Weights of a small sound classifier.
Model: log mel input, arch tdnn.
Training: normuon at rate 0.01, 5100 steps, held-out accuracy 76%.
Data: trained on acted Russian speech (Dusha), 26041 training examples, 50.1 epochs.
Rows from block 3 of a small sound classifier, named by matrix and row number. Each number is 500 + 25 x the weight over its row's rms, rounded and kept within 0 to 999. All counts start at 0. Numbers have three digits each.
After each channel's rows are labels from the 100 clips, of 14848, where the channel reaches its highest value: "loudest band" is the band of the loudest frequency at the time of the peak; "strongest on" is what is common among them. Only what is clearly more common there than usual is listed. The data: acted Russian speech (Dusha). In brackets: how many of the 100, against the usual share in percent.
# conv: pointwise conv (model.blocks.3.conv.weight, 320x320x1), inputs 0-106

conv.258:465476497515504509515548474492505490479469512493475524519515519526516524484545468516479497484492457498502499517483471472509514504498494485491532459466475502553515515481497549473468495475488474485522491499526508504508484544489495512489488464532480494488493484464487495478499512460491490502537493508528457464519458559512499
loudest band: 4000 to 8000 Hz (53 vs 7.7)
strongest on: emotion: angry (45 vs 18.7)

conv.115:465478495491546508452485492524457513537486515503526477465522531515527480473496493496529470472474489480536499460506481510519496505497513543533470540490477497477482505471505456498496500515506570534493499504485503491520489479530498537509518477492465538474510479469457489515464468493442494513529518528512507479543451481511496
loudest band: 4000 to 8000 Hz (52 vs 7.7)
strongest on: emotion: positive (40 vs 18.6); emotion: angry (39 vs 18.7)

conv.54:489511500487502470477481498466514473498448491545520507500519499484495552483497519512484471556467460527507509457499465486473476492432475534489495508484488499534513530472469492476513522518478476500478532482507512513517466472509509562488459449472472506501491499515507492525510471508462526463517529524505539481494521483519484
loudest band: 500 to 1000 Hz (48 vs 8.1)
strongest on: emotion: positive (53 vs 18.6)

conv.33:485496487491504494548496473486508463475486493462488473459514547490505508490525491503512506497510481466498477539488509482458489511491492490484460492497509497468455490525475526495484518546485461532483550477534478492522495538464482505522475505552478486554463491494490522558511491473536508458503525432505470514477444530466508
loudest band: 500 to 1000 Hz (26 vs 8.1)
strongest on: emotion: positive (41 vs 18.6)

conv.268:477481512503488500485480460537466466522493453551470470521518512494511500520516503510511521517492474512544479491472497500539464485495500496548498483502503508519503491501499490468448523465489525530487503492511463508546508484507494475495496524529471493458475504538516497544492481498511473488452539488536507484476516473505508
loudest band: 500 to 1000 Hz (31 vs 8.1)
strongest on: emotion: positive (41 vs 18.6)

conv.59:542477507498464509547516504493516548469494519511473464492559500488507506497518540498483532466494477475525498491481507524465482508532507515496498522486489550530479500517460537541457510533487489532494517490468508483457480517504511510472525528467525502456510522505433481508467495508472483500512521514534537483540475474504465
loudest band: 250 to 500 Hz (50 vs 20.9)
strongest on: emotion: positive (45 vs 18.6)

conv.109:476512479556490541563537522529509437486445492510483481545528504507514480479495445493536489537469517481478518516499450531518488479507533497510507495510476478484504468473503495489555473527487500494506488476493461490512488485476490485531500531484503525511503520490505448460482526533496469482503468484483455518510533487470512
loudest band: 500 to 1000 Hz (52 vs 8.1)
strongest on: emotion: positive (41 vs 18.6); emotion: angry (39 vs 18.7)

conv.13:491491477534490506489529486510540507500507502484495507490523504477505526520473483482468519503492442505508466473547467504491508536526509527502523505520496466490525508474482468500476477487514462551503504473475462498496478478474463503482528515454504505463509486480565475505463495474439479498493511489489559471512488502527498
loudest band: 250 to 500 Hz (64 vs 20.9)
strongest on: emotion: positive (55 vs 18.6)

conv.92:512514487502480488491469481510474487496499480480530498456512511460506464488539495462461504465496533499520508533482496488512454512476483478495513495500538552457539507480488503448507544499527518496498529514511503527479487559526525473502451507505504461464507500496506452568503493486500476468491478495517466506502482486505483
loudest band: 500 to 1000 Hz (43 vs 8.1)
strongest on: emotion: angry (43 vs 18.7)

conv.99:522511511533483497472514484509503509496506473475468473504519485558469502460544473473511477494493472491520514499477511517472497496491514505495468477504591485474486500483510533508500489463508477506517531528540515533496473478477469485550513483472528494507457508484522495494539494489493542522512554507488483518511490484534491
loudest band: 500 to 1000 Hz (25 vs 8.1)
strongest on: emotion: positive (45 vs 18.6)

conv.97:529504507515532494460500490499496493534500518443561487545513516515495501494475510481463521501526491528540479515541472548437504552486540505485493466490515549489472459550473477451499452479486493534513497478478467491517469508566515519482515522471536521502499491482483538515521521468498484515505469481524507492475535482516467
loudest band: 500 to 1000 Hz (30 vs 8.1)
strongest on: emotion: positive (39 vs 18.6)

conv.125:472533466485537498544523500531508498495470526513476524483521483528494534519515495492510491483444522497512468533494535543490502482516478501548509496524491491476494493472520462457522474512479492497529534513497489523482520518465532514519484463439536484492481495490459503478448470454477521573492530479513455482469508505579452
loudest band: 250 to 500 Hz (48 vs 20.9)
strongest on: emotion: positive (71 vs 18.6)

conv.290:516493490521463516424497513508532479452543466504487474519497490539457460500483496514461495543497466495491485499505492500523515528481499513463532459485487534499517472527482487503490454491490528509523483546509452501524500520499471503440493475491523458483506488521488476464531516480483492499511493524496516529493501456488506
loudest band: 250 to 500 Hz (44 vs 20.9)
strongest on: emotion: angry (40 vs 18.7)

conv.316:498456489511478492502503504484477501509491485515507497504481493525495516504503472522521520522492508523481493449500448487444494515548508470513501518512490568554500461473459515484516482496533482511554500496500496525485458555514452521495459503504506526475476491493529471501508517528453484495533515519510473472508527536526487
loudest band: 4000 to 8000 Hz (27 vs 7.7)
strongest on: emotion: angry (58 vs 18.7)