Weights of a small sound classifier: widths [320], held-out accuracy 76%.
Rows from block 9 of a small sound classifier, named by matrix and row number. Each number is 50 + 12 x the weight over its row's rms, rounded and kept within 0 to 99. All counts start at 0.
After each channel's rows are labels from the 100 clips, of 14848, where the channel reaches its highest value: "responds to" is what is common among them. Only what is clearly more common there than usual is listed. The data: acted Russian speech (Dusha). In brackets: how many of the 100.
# conv: pointwise conv (model.blocks.9.conv.weight, 320x320x1), inputs 240-319

conv.240:50 53 61 63 49 54 60 66 35 35 59 34 48 50 39 59 62 62 49 38 49 74 48 52 47 33 43 80 63 31 45 50 67 55 60 41 79 73 40 31 34 41 46 60 36 45 68 62 62 48 29 64 64 53 71 55 66 53 57 39 47 39 34 46 46 41 58 64 58 56 41 46 31 42 44 75 83 39 46 48
responds to: emotion: positive (60)

conv.226:54 64 68 46 46 29 45 62 48 64 41 41 35 37 63 44 50 52 65 46 61 51 37 34 62 56 49 46 62 65 32 51 67 46 31 61 33 43 59 52 48 48 57 57 27 68 45 32 42 41 42 44 38 52 61 56 44 33 63 47 44 38 49 52 47 49 42 61 49 47 69 71 42 55 47 46 45 44 57 60
responds to: emotion: positive (73)

conv.251:63 40 46 43 31 62 36 45 50 72 58 44 43 58 69 49 59 43 73 46 49 48 52 50 56 50 49 32 34 58 59 41 23 46 41 51 50 48 43 46 40 26 54 60 60 73 73 51 47 53 56 68 26 44 55 38 42 56 42 53 43 30 65 42 52 62 48 62 49 39 37 58 47 60 44 49 25 46 52 52
responds to: emotion: angry (57)

conv.98:48 41 44 49 24 34 29 64 63 55 30 35 58 39 56 58 63 30 42 70 48 53 72 51 48 73 64 46 42 40 60 43 56 60 50 59 17 55 73 41 38 58 34 50 58 42 64 56 28 59 47 49 32 43 58 36 49 60 41 42 64 60 55 46 56 65 45 34 42 68 57 50 72 48 29 57 53 51 46 27
responds to: emotion: angry (97)

conv.211:67 67 72 74 48 59 46 69 34 53 61 46 58 51 57 54 43 59 52 38 60 52 51 53 69 63 40 41 47 47 53 51 69 74 48 43 61 41 52 61 35 51 49 53 37 60 62 35 50 53 31 47 43 44 60 44 39 65 54 49 43 59 76 62 46 47 44 34 36 70 39 50 58 64 61 46 77 28 82 53
responds to: emotion: angry (59); emotion: positive (40)

conv.295:43 69 44 67 51 62 50 53 42 56 50 32 67 41 52 64 68 40 55 36 50 45 47 35 62 40 32 70 38 45 52 54 67 40 40 26 58 37 77 46 30 53 74 52 53 44 63 55 73 48 27 37 60 42 36 68 41 55 50 61 46 58 31 35 49 16 54 37 52 65 62 44 34 68 34 46 38 34 31 43
responds to: emotion: sad (81)

conv.214:58 51 53 57 76 61 33 56 30 37 62 67 68 50 69 43 58 64 66 45 84 37 41 49 47 43 32 37 77 41 52 51 48 38 48 47 68 56 44 62 57 38 57 57 53 72 37 68 45 44 48 32 45 46 46 56 65 67 50 49 31 45 29 36 59 70 68 52 57 52 67 73 29 44 51 57 45 39 45 74
responds to: emotion: angry (89)

conv.184:37 61 63 53 57 28 50 77 42 50 40 48 32 39 28 37 40 51 56 31 61 54 61 41 57 38 43 48 42 51 56 37 59 84 51 65 45 60 55 39 53 55 53 55 63 49 43 63 50 78 53 31 38 48 55 46 50 82 63 61 59 59 53 28 70 61 41 43 49 47 50 69 49 49 45 44 49 35 60 44
responds to: emotion: angry (96)

conv.44:67 38 59 55 41 24 60 50 58 36 35 39 46 42 41 54 42 32 67 46 32 61 49 32 56 49 51 39 55 49 42 37 81 66 55 51 38 34 40 32 31 46 50 47 56 36 42 50 51 58 55 74 43 44 55 41 41 50 52 51 65 53 56 37 41 44 55 56 58 47 80 56 59 37 32 64 56 50 45 70
responds to: emotion: positive (42)

conv.245:43 42 46 57 36 33 41 64 48 55 31 54 67 37 36 67 42 60 49 38 51 21 56 82 47 57 33 34 27 51 49 47 59 55 65 54 43 38 51 54 62 35 62 45 36 40 49 61 60 30 50 56 52 61 48 65 49 51 56 62 54 34 37 21 44 40 42 54 26 67 40 51 58 60 47 37 56 47 70 48
responds to: emotion: sad (90)

conv.172:57 42 50 60 40 43 45 63 23 52 67 48 68 57 43 35 63 44 53 51 61 55 42 61 71 52 58 34 39 58 46 36 37 45 30 73 70 54 35 66 44 37 64 57 57 75 65 24 51 45 55 44 54 48 71 58 35 51 43 56 56 38 41 76 38 39 47 88 48 52 35 63 38 45 43 58 63 44 34 40
responds to: emotion: angry (67)

conv.291:53 47 52 60 48 39 56 49 54 52 59 31 66 36 70 54 48 47 54 41 44 52 51 62 54 52 70 29 74 36 41 65 48 33 35 42 43 39 48 36 63 57 51 48 51 36 57 43 55 42 29 34 56 53 63 68 61 62 33 39 59 58 34 65 59 26 34 36 41 55 55 26 47 52 34 58 62 39 65 14
responds to: emotion: sad (86)

conv.274:53 42 36 53 48 56 52 49 58 45 40 67 65 33 53 42 42 50 56 40 23 37 46 50 68 72 52 54 67 37 57 54 85 33 44 72 42 52 49 47 50 53 45 47 46 49 83 68 38 43 50 46 63 81 49 43 41 57 60 57 50 50 45 57 57 81 51 42 73 55 53 29 37 44 46 40 34 49 67 51
responds to: emotion: angry (96)

conv.228:24 40 65 47 43 46 48 62 44 32 44 40 38 29 47 50 71 31 54 38 54 57 44 51 60 55 47 59 44 41 33 67 56 28 34 52 49 50 59 43 39 58 62 36 55 35 62 35 32 66 68 56 31 58 77 55 35 40 36 60 42 51 28 48 29 54 85 54 45 60 30 38 52 48 50 58 76 58 78 59
responds to: emotion: positive (76)

conv.115:44 70 46 50 59 50 49 44 56 52 50 55 70 46 64 54 48 49 37 42 55 65 57 45 26 36 35 46 73 36 53 47 64 58 64 52 33 49 58 40 72 48 25 42 34 36 50 50 29 42 40 56 34 89 40 56 32 36 54 42 73 34 31 49 50 45 43 54 45 63 36 70 46 27 60 42 52 50 55 35
responds to: emotion: sad (70)

conv.136:67 57 38 42 45 45 52 44 52 46 65 48 42 54 54 66 46 67 47 49 53 55 43 44 32 35 50 57 52 39 38 79 40 50 85 52 47 67 47 32 72 52 41 42 55 43 62 45 49 48 50 36 38 55 49 34 42 80 52 61 42 46 47 37 46 52 68 45 41 34 43 42 59 41 37 71 67 43 45 35
responds to: emotion: positive (99)

conv.179:69 49 53 34 55 49 29 75 36 40 46 62 38 47 67 50 49 42 38 52 51 52 41 53 38 38 53 45 46 30 42 49 25 61 55 47 38 09 36 44 47 57 60 47 66 42 52 37 35 44 45 44 57 50 46 54 34 46 45 38 54 49 77 46 50 46 63 47 35 53 56 37 52 43 66 70 41 52 44 84
responds to: emotion: positive (94)

conv.163:61 51 55 44 33 36 53 49 54 39 39 67 53 59 33 52 39 45 47 78 55 40 56 53 54 25 46 64 40 33 53 39 44 69 46 50 50 24 35 50 53 53 38 44 42 65 51 53 35 46 51 38 57 82 33 46 38 72 50 61 26 37 61 42 47 47 40 62 57 41 48 18 40 41 47 62 45 38 51 77
responds to: emotion: sad (85)

conv.237:45 44 46 67 42 55 43 63 41 48 42 40 55 36 57 32 49 41 65 59 61 64 68 37 34 64 40 65 56 57 49 41 48 63 53 27 54 38 79 38 53 66 70 39 54 51 54 57 51 50 58 26 37 70 23 47 66 61 36 33 33 52 35 39 50 50 74 36 26 62 42 38 39 55 58 37 71 54 49 55
responds to: emotion: angry (74)

conv.46:33 70 66 38 42 50 55 62 54 38 65 44 45 40 43 66 49 66 64 43 30 58 67 24 84 45 66 54 48 36 26 52 41 41 39 64 61 29 58 31 43 68 42 58 74 50 42 60 45 49 47 39 30 22 33 48 50 44 62 53 41 48 28 38 56 45 45 42 37 47 36 70 81 41 41 46 51 52 60 41
responds to: emotion: positive (89)

conv.30:39 36 24 62 31 44 48 73 51 54 57 50 41 61 42 46 48 82 62 45 67 49 41 53 59 64 31 48 60 42 48 33 60 45 42 58 55 48 47 49 39 52 59 57 66 35 58 59 65 52 44 68 61 66 61 59 18 18 40 57 65 49 35 56 43 46 45 57 29 36 47 20 34 40 52 51 48 75 34 60
responds to: emotion: angry (98)

conv.15:67 43 39 66 40 64 61 42 54 64 47 46 46 57 58 44 39 50 57 24 40 50 44 55 57 61 76 38 53 54 49 63 63 42 39 14 64 37 50 42 41 28 63 46 37 68 48 20 65 39 37 51 42 38 38 64 68 47 43 61 46 41 57 44 40 64 48 43 51 64 33 38 39 39 64 57 50 47 47 65
responds to: emotion: sad (82)

conv.42:50 49 36 48 45 38 57 44 46 39 69 45 54 38 51 46 42 31 64 75 41 53 39 69 53 44 46 46 48 48 37 41 46 22 56 20 43 66 65 63 25 62 66 58 54 36 45 62 62 64 44 57 37 70 51 43 42 32 31 57 58 46 50 55 63 58 59 53 44 54 48 37 34 43 66 48 57 57 49 39
responds to: emotion: angry (59)

conv.80:43 59 62 51 34 53 46 50 40 38 46 38 57 29 35 42 51 28 92 45 47 61 55 61 55 38 60 55 41 51 44 53 51 40 46 70 41 48 37 70 33 53 49 40 33 61 54 33 52 49 66 65 49 50 68 38 53 43 69 55 42 38 63 51 68 33 62 72 52 47 47 45 33 27 29 48 28 54 55 65
responds to: emotion: positive (85)

conv.317:62 59 50 67 51 49 55 59 51 47 34 54 32 62 59 50 40 40 37 53 27 55 37 70 42 53 24 42 51 47 43 63 42 43 45 69 75 33 62 50 60 54 58 50 48 54 70 61 37 40 44 54 59 44 57 87 65 49 18 54 52 54 52 55 49 45 56 82 64 56 52 61 43 36 49 45 28 45 70 26
responds to: emotion: positive (78)

conv.264:61 51 59 40 52 45 36 39 55 49 45 46 64 40 50 35 49 37 53 44 56 17 54 45 61 47 45 37 41 50 45 46 52 41 60 25 39 30 30 57 64 33 66 36 49 67 47 42 30 57 55 35 48 40 53 46 60 50 43 42 54 60 36 54 63 49 35 52 63 37 44 41 37 48 48 36 73 45 57 61
responds to: emotion: positive (93)

conv.222:46 74 62 40 74 66 29 59 41 44 59 60 48 54 54 30 62 47 44 45 67 53 62 39 43 54 49 51 34 79 43 54 45 41 50 58 51 59 78 37 52 51 30 37 55 41 64 33 65 31 49 57 42 54 37 46 55 71 45 67 37 75 33 24 50 34 25 38 62 53 60 29 57 23 48 45 41 45 59 77
responds to: emotion: angry (42); emotion: positive (39)

conv.75:33 60 68 51 46 58 44 80 49 42 62 59 27 35 56 49 38 61 52 51 50 62 52 55 47 44 53 43 20 58 46 50 20 54 31 53 50 36 33 54 57 56 44 38 78 61 56 58 51 48 48 36 52 45 34 37 46 61 37 53 48 61 43 48 47 53 52 38 47 28 53 43 50 51 57 75 65 53 14 32
responds to: emotion: angry (77)

conv.190:50 46 56 41 68 51 60 67 58 29 51 48 63 47 39 60 56 63 42 55 46 50 44 55 36 55 45 47 66 22 48 34 51 69 91 60 47 46 24 41 56 78 55 40 56 74 55 41 56 59 34 45 46 51 55 67 23 58 40 56 38 61 54 41 52 39 52 23 66 54 26 38 52 38 39 78 48 35 43 71
responds to: emotion: positive (92)

conv.215:67 41 56 40 59 46 50 83 41 69 63 39 63 57 49 45 64 51 44 31 63 31 67 54 40 50 60 42 45 41 56 55 44 22 52 40 40 46 43 52 47 57 39 55 51 72 53 47 49 73 71 58 51 46 43 45 67 54 60 90 34 50 53 44 22 63 52 55 40 45 53 37 46 57 32 46 66 52 55 48
responds to: emotion: angry (88)

conv.205:66 59 37 36 52 40 48 35 49 30 55 44 65 48 58 52 43 42 58 60 43 40 64 52 56 48 17 37 38 57 53 59 48 52 45 55 58 69 42 52 32 57 49 59 34 54 45 33 50 32 60 55 26 45 50 31 35 65 50 26 46 47 35 65 48 49 36 38 35 56 53 43 58 87 35 52 52 65 54 56
responds to: emotion: sad (72)

conv.195:40 62 46 48 42 39 59 41 44 41 79 42 65 44 44 48 57 40 44 47 58 67 46 39 28 50 50 18 50 64 47 39 58 38 39 65 42 52 47 55 56 60 49 50 54 42 48 44 71 45 65 49 61 68 58 53 65 54 51 57 53 32 45 40 58 64 50 47 57 51 41 70 45 21 57 51 36 53 64 49
responds to: emotion: angry (49); emotion: positive (40)

conv.314:77 43 56 49 51 61 46 41 54 53 74 69 51 26 64 31 42 67 52 56 39 44 57 47 55 37 62 48 60 57 34 46 50 37 43 58 38 59 58 51 39 60 48 68 42 80 50 22 64 50 62 62 45 53 47 58 57 64 40 67 57 65 34 51 40 68 41 38 41 38 35 54 48 52 33 40 61 28 63 52
responds to: emotion: angry (98)

conv.191:58 45 50 63 68 57 52 31 60 61 55 57 64 39 43 48 53 36 40 38 64 23 44 24 54 43 56 49 48 43 56 63 58 36 71 54 33 59 26 48 56 39 41 48 58 49 66 52 53 25 46 48 30 35 42 60 46 56 46 61 33 73 42 59 46 42 26 57 64 42 51 57 46 21 59 47 70 44 37 35
responds to: emotion: angry (92)

conv.175:56 43 64 67 47 47 55 36 49 37 73 51 38 65 62 49 52 49 37 46 51 62 42 40 53 44 44 39 73 32 53 66 33 60 54 51 44 54 62 58 53 49 59 37 39 48 72 50 38 48 61 65 35 68 44 53 65 71 54 21 44 75 43 52 57 63 55 40 30 41 35 71 40 45 73 33 46 54 49 58
responds to: emotion: angry (97)

conv.189:62 43 36 61 44 79 57 59 55 41 65 47 52 46 59 26 35 43 42 58 59 50 40 65 30 58 52 34 55 30 56 47 53 40 63 57 47 42 44 64 69 52 45 58 59 55 48 39 58 70 59 43 69 55 53 61 51 77 54 83 62 42 30 70 49 55 52 58 46 27 52 32 41 68 40 34 53 30 66 59
responds to: emotion: angry (47)

conv.167:62 50 75 64 23 46 49 70 36 34 44 35 39 53 54 71 65 54 45 45 50 57 49 53 65 47 53 54 74 55 47 48 52 39 51 64 30 39 42 60 63 78 30 43 54 63 60 55 50 56 53 45 57 59 68 40 37 54 61 53 63 73 37 57 30 52 66 72 59 53 49 52 45 59 51 73 66 53 42 40
responds to: emotion: positive (73)

conv.90:50 50 48 62 55 42 50 59 34 47 59 56 62 46 54 48 51 50 48 48 24 66 54 62 42 50 53 44 52 33 39 50 47 43 44 35 61 59 57 35 42 27 63 53 49 85 55 44 63 61 54 74 38 48 47 49 41 81 30 46 33 48 47 50 50 46 36 51 63 37 56 58 42 39 45 37 54 49 43 34
responds to: emotion: positive (50)

conv.150:45 31 49 63 55 71 67 50 47 16 70 58 62 57 52 64 32 48 46 52 37 69 32 68 57 42 37 44 54 45 50 78 30 64 38 54 47 65 65 65 52 40 58 40 57 45 61 60 44 31 46 41 58 54 41 68 50 47 49 35 44 43 58 45 47 39 59 59 38 63 54 56 44 59 57 59 35 46 48 52
responds to: emotion: sad (97)

conv.152:38 83 59 67 61 71 47 68 55 52 60 55 35 37 63 37 85 55 58 39 73 30 50 41 42 27 46 36 33 58 47 59 69 43 71 15 46 39 64 49 64 39 32 47 26 50 25 25 49 35 42 75 59 54 48 35 41 70 66 29 55 55 45 62 56 23 43 43 53 43 52 56 40 20 57 46 45 57 85 37
responds to: emotion: angry (76)

conv.194:61 53 56 40 70 65 37 30 46 41 50 66 52 29 67 47 54 40 41 49 89 54 44 62 39 49 32 38 32 45 67 60 57 21 44 42 45 66 65 73 44 61 48 47 51 40 76 63 80 50 73 39 57 50 55 65 59 50 54 56 42 47 51 30 54 66 53 53 47 34 50 48 38 45 49 51 60 41 27 60
responds to: emotion: angry (51)

conv.20:47 59 42 78 53 61 78 43 41 40 52 79 58 39 51 52 53 63 67 50 44 41 74 74 40 26 57 50 21 56 43 44 59 46 31 40 52 44 37 38 42 47 46 45 53 57 40 60 52 50 69 28 54 47 52 33 35 57 50 21 26 42 64 53 46 64 59 49 78 36 37 36 49 62 29 44 41 35 46 59
responds to: emotion: sad (93)

conv.282:48 35 52 60 44 65 65 47 32 45 34 71 67 36 36 42 52 55 55 49 68 42 59 59 69 43 44 48 33 46 45 33 52 37 40 50 48 30 55 36 44 55 51 45 52 50 47 54 43 46 48 39 55 68 53 46 42 50 62 29 92 53 52 57 46 68 52 53 53 42 70 58 39 58 44 63 46 39 66 51
responds to: emotion: sad (98)

conv.78:61 35 68 70 35 54 53 67 47 36 59 59 59 33 51 46 48 51 63 47 43 46 49 44 52 26 30 45 45 65 51 57 58 57 65 43 69 42 60 67 45 41 41 53 66 37 43 77 33 35 58 64 41 58 27 58 75 49 62 63 25 49 57 77 32 47 40 53 59 38 40 58 47 39 63 60 31 54 64 31
responds to: emotion: angry (95)

conv.9:49 42 65 59 40 28 35 48 57 39 66 52 43 41 44 61 37 45 73 55 63 32 50 50 44 50 55 58 38 46 52 65 48 31 44 56 46 36 49 38 40 46 75 51 30 72 49 48 41 69 59 52 44 41 44 46 52 42 47 56 37 56 48 57 66 34 55 24 28 49 54 57 60 46 21 54 54 52 71 20
responds to: emotion: positive (87)

conv.141:38 58 24 38 54 69 48 64 39 68 53 59 36 42 41 45 43 38 42 31 39 38 48 59 66 58 66 44 53 57 38 74 45 43 85 63 55 44 72 50 61 59 57 46 33 66 40 39 33 52 56 49 48 52 57 28 56 37 22 34 49 41 61 68 52 46 48 55 61 62 46 59 40 30 34 63 39 41 39 52
responds to: emotion: positive (86)

conv.283:38 54 57 55 52 56 43 59 49 62 43 36 55 39 70 68 48 57 38 36 54 45 62 47 32 40 51 68 32 48 52 49 34 45 49 52 47 36 58 41 50 51 71 51 56 22 65 29 51 33 38 70 44 59 48 46 39 59 52 64 61 58 48 48 51 56 38 38 50 62 61 51 55 57 57 46 61 24 37 48
responds to: emotion: angry (98)

conv.242:55 25 57 36 50 50 59 69 39 56 49 45 56 49 64 56 43 56 34 18 60 42 52 56 34 49 30 48 54 54 37 78 34 43 63 57 30 38 42 44 39 65 46 40 59 40 49 44 53 19 35 33 30 54 50 43 40 59 46 49 30 46 49 53 48 67 37 30 50 34 49 48 29 55 66 64 39 36 30 82
responds to: emotion: positive (98)

conv.33:55 40 33 33 41 63 46 60 75 53 43 49 56 51 68 51 62 52 64 43 46 50 37 52 48 54 65 41 16 40 38 56 55 52 45 49 45 32 58 41 63 54 44 32 43 41 72 62 46 68 54 27 51 42 43 48 29 52 55 50 30 37 33 57 46 67 57 53 52 44 57 68 64 48 55 42 70 58 49 70
responds to: emotion: angry (65)

conv.248:56 80 47 58 70 37 45 28 42 63 45 41 59 50 90 56 57 33 50 41 45 52 46 55 47 60 57 56 49 57 55 45 48 34 52 51 69 58 39 54 62 33 30 37 64 49 82 56 67 57 42 28 49 34 41 55 56 48 43 39 50 33 46 49 46 55 48 44 57 52 46 65 46 31 39 48 41 79 27 37
responds to: emotion: angry (96)

conv.278:64 50 87 59 52 48 66 23 64 60 57 52 38 67 38 45 64 44 41 62 40 51 60 49 41 66 56 54 47 44 37 58 41 65 59 54 78 47 51 58 46 45 38 33 38 57 56 19 44 41 54 36 56 47 58 50 46 31 53 42 53 34 36 42 45 58 54 36 52 46 19 94 46 36 63 43 37 42 61 57
responds to: emotion: angry (96)

conv.81:72 87 41 63 39 49 59 88 53 65 66 43 61 56 37 35 44 50 45 50 75 53 35 59 50 42 51 37 55 58 41 52 66 51 43 48 41 53 47 45 55 53 33 41 64 55 53 31 68 39 38 50 62 52 21 62 71 35 66 61 55 45 40 44 37 48 58 52 40 58 49 50 40 43 40 46 50 51 50 25
responds to: emotion: positive (60)

conv.261:46 25 48 67 39 64 49 75 28 52 58 55 37 49 47 53 51 64 46 42 81 59 56 52 73 35 74 52 62 73 50 69 36 45 56 61 55 54 33 63 49 44 22 57 38 45 50 56 27 42 48 69 60 39 42 56 69 55 71 29 55 42 58 33 42 67 48 61 63 57 39 54 35 31 44 53 43 36 45 36
responds to: emotion: angry (61)

conv.48:36 41 57 61 45 36 55 30 51 18 49 36 45 52 45 33 50 60 52 40 39 35 72 48 59 69 43 62 63 42 33 43 67 44 45 49 41 59 53 34 56 50 48 45 55 45 58 61 38 49 60 60 49 54 51 40 58 11 43 47 68 51 45 69 60 62 39 56 72 45 32 36 41 37 57 61 39 62 45 51
responds to: emotion: sad (95)

conv.108:52 60 62 53 36 45 49 61 44 43 59 44 24 52 23 41 37 60 59 67 60 35 74 54 39 74 50 39 34 44 55 65 32 32 55 49 37 57 44 49 47 55 46 49 43 35 34 41 62 30 42 36 71 62 57 52 43 82 30 41 38 42 45 44 58 30 59 62 42 27 52 45 60 43 55 40 54 53 71 47
responds to: emotion: sad (56)

conv.302:50 59 44 50 60 20 43 52 68 75 52 25 27 27 34 34 45 53 36 47 36 52 50 53 54 38 56 50 42 60 62 35 68 52 45 54 48 53 45 63 53 68 48 42 51 58 56 36 53 67 59 46 50 57 39 52 43 56 53 24 48 34 47 45 45 26 56 70 44 43 33 52 49 55 42 46 28 78 66 39
responds to: emotion: neutral (92)

conv.59:52 33 39 61 24 44 51 52 33 45 64 38 59 87 46 48 64 58 59 72 55 53 62 39 40 34 70 59 74 58 50 59 69 75 54 57 56 54 70 42 33 57 43 67 60 46 71 55 47 43 49 63 54 43 42 33 58 48 47 46 55 45 49 56 50 47 55 64 58 60 41 41 56 36 40 50 59 49 37 34
responds to: emotion: angry (98)

conv.165:53 34 39 43 38 35 42 22 39 32 24 34 60 48 52 58 22 75 44 56 36 48 45 56 31 64 47 44 40 65 44 65 76 60 54 40 45 26 28 52 45 57 47 62 39 43 48 57 31 67 52 57 42 41 48 39 55 51 55 53 58 53 48 52 56 68 54 48 43 46 53 57 35 53 41 36 56 52 42 58
responds to: emotion: angry (56); emotion: positive (41)

conv.311:43 41 50 51 31 55 27 54 66 35 44 49 34 77 56 49 57 61 58 57 48 51 38 48 42 49 67 43 42 44 35 38 44 46 34 45 60 51 57 47 45 69 44 60 44 56 62 42 62 55 47 56 64 39 56 49 49 62 18 32 43 51 41 63 23 62 51 50 47 36 51 78 74 23 59 42 28 39 35 57
responds to: emotion: neutral (94)

conv.259:47 54 57 62 35 47 47 50 33 42 58 35 42 53 34 46 33 51 36 40 32 45 58 67 31 51 42 37 33 34 43 76 39 49 49 38 32 36 41 36 57 43 36 40 44 48 39 59 51 48 49 53 31 56 46 44 26 65 41 51 29 62 29 52 37 68 71 54 52 40 36 34 62 56 57 46 35 44 38 45
responds to: emotion: sad (89)

conv.35:43 36 60 40 45 28 43 78 39 51 56 41 46 45 57 38 62 46 50 42 39 35 49 50 51 51 41 41 59 48 79 38 51 40 46 62 43 37 44 47 32 68 58 30 46 75 54 56 44 64 51 50 53 51 59 56 64 47 75 49 49 45 43 70 34 47 70 61 44 38 26 38 39 41 39 66 44 51 45 45
responds to: emotion: positive (80)

conv.181:56 40 43 51 43 33 24 43 33 42 54 47 47 61 31 52 33 59 59 33 67 29 48 38 28 51 36 58 47 61 48 56 60 56 70 44 40 53 53 50 39 55 30 57 45 57 57 54 36 51 75 44 50 31 63 49 29 35 55 44 32 42 42 69 47 44 74 35 62 49 32 57 54 41 59 59 64 56 47 52
responds to: emotion: positive (96)

conv.29:49 46 42 43 50 51 55 65 41 47 59 44 50 29 45 45 25 55 70 49 51 52 31 37 42 48 55 56 48 49 63 68 57 42 37 52 64 45 50 88 61 58 42 42 54 50 51 27 57 35 59 45 51 43 46 37 55 47 43 35 52 38 62 55 43 56 58 55 66 36 57 17 69 35 55 41 39 41 52 49
responds to: emotion: positive (46); emotion: angry (40)

conv.107:46 50 46 38 49 39 30 49 53 49 33 46 51 47 60 37 63 57 70 57 46 57 42 38 52 50 35 43 60 52 30 60 35 49 57 60 33 48 21 41 54 67 39 59 48 29 61 46 66 55 39 58 40 43 39 55 48 43 72 65 61 45 72 65 47 60 56 34 45 39 30 38 45 83 29 39 68 39 34 54
responds to: emotion: positive (89)

conv.99:38 57 59 47 48 45 38 63 64 34 46 50 39 35 43 55 54 59 53 47 52 58 48 51 65 73 55 49 50 37 50 41 50 64 39 31 60 58 24 47 54 48 56 45 73 31 57 66 36 54 45 46 35 51 44 63 43 40 56 54 58 63 39 64 49 68 48 37 55 62 43 51 38 40 36 32 62 59 60 56
responds to: emotion: angry (97)

conv.212:31 59 46 55 39 44 30 52 59 37 41 49 37 72 42 53 78 43 56 42 63 30 61 58 42 56 52 38 28 44 66 39 50 53 36 39 68 56 54 50 61 43 40 65 45 32 51 46 39 47 46 35 37 42 57 60 47 44 43 44 47 70 42 32 44 17 42 46 55 52 34 35 48 39 56 28 28 50 43 33
responds to: emotion: angry (64)

conv.71:47 57 46 39 53 57 44 41 50 60 33 39 46 54 31 46 41 43 69 51 44 42 57 38 65 40 48 53 70 44 55 53 50 52 28 61 56 44 44 33 57 49 54 36 15 47 57 41 33 44 34 63 32 39 40 35 54 35 47 36 56 47 51 43 55 49 46 35 50 61 58 48 58 58 46 40 65 58 45 60
responds to: emotion: positive (43)

conv.312:67 45 36 37 36 52 42 57 40 50 39 47 55 59 39 19 39 70 60 52 46 61 54 53 39 48 43 46 41 34 45 42 71 57 69 62 40 74 48 56 45 39 58 56 40 45 31 65 46 67 54 43 49 52 79 60 54 60 61 35 64 50 42 35 47 71 26 67 52 71 52 47 51 43 33 35 57 62 93 49
responds to: emotion: angry (67)

conv.133:57 36 36 40 65 70 58 58 65 42 46 64 60 54 50 43 44 56 54 61 49 44 57 50 53 40 65 66 47 53 52 66 73 78 52 65 32 50 67 53 49 37 27 61 33 35 59 40 54 60 60 58 45 61 63 37 72 48 49 52 58 47 43 40 57 52 74 41 31 35 46 35 51 55 44 54 64 50 29 40
responds to: emotion: angry (94)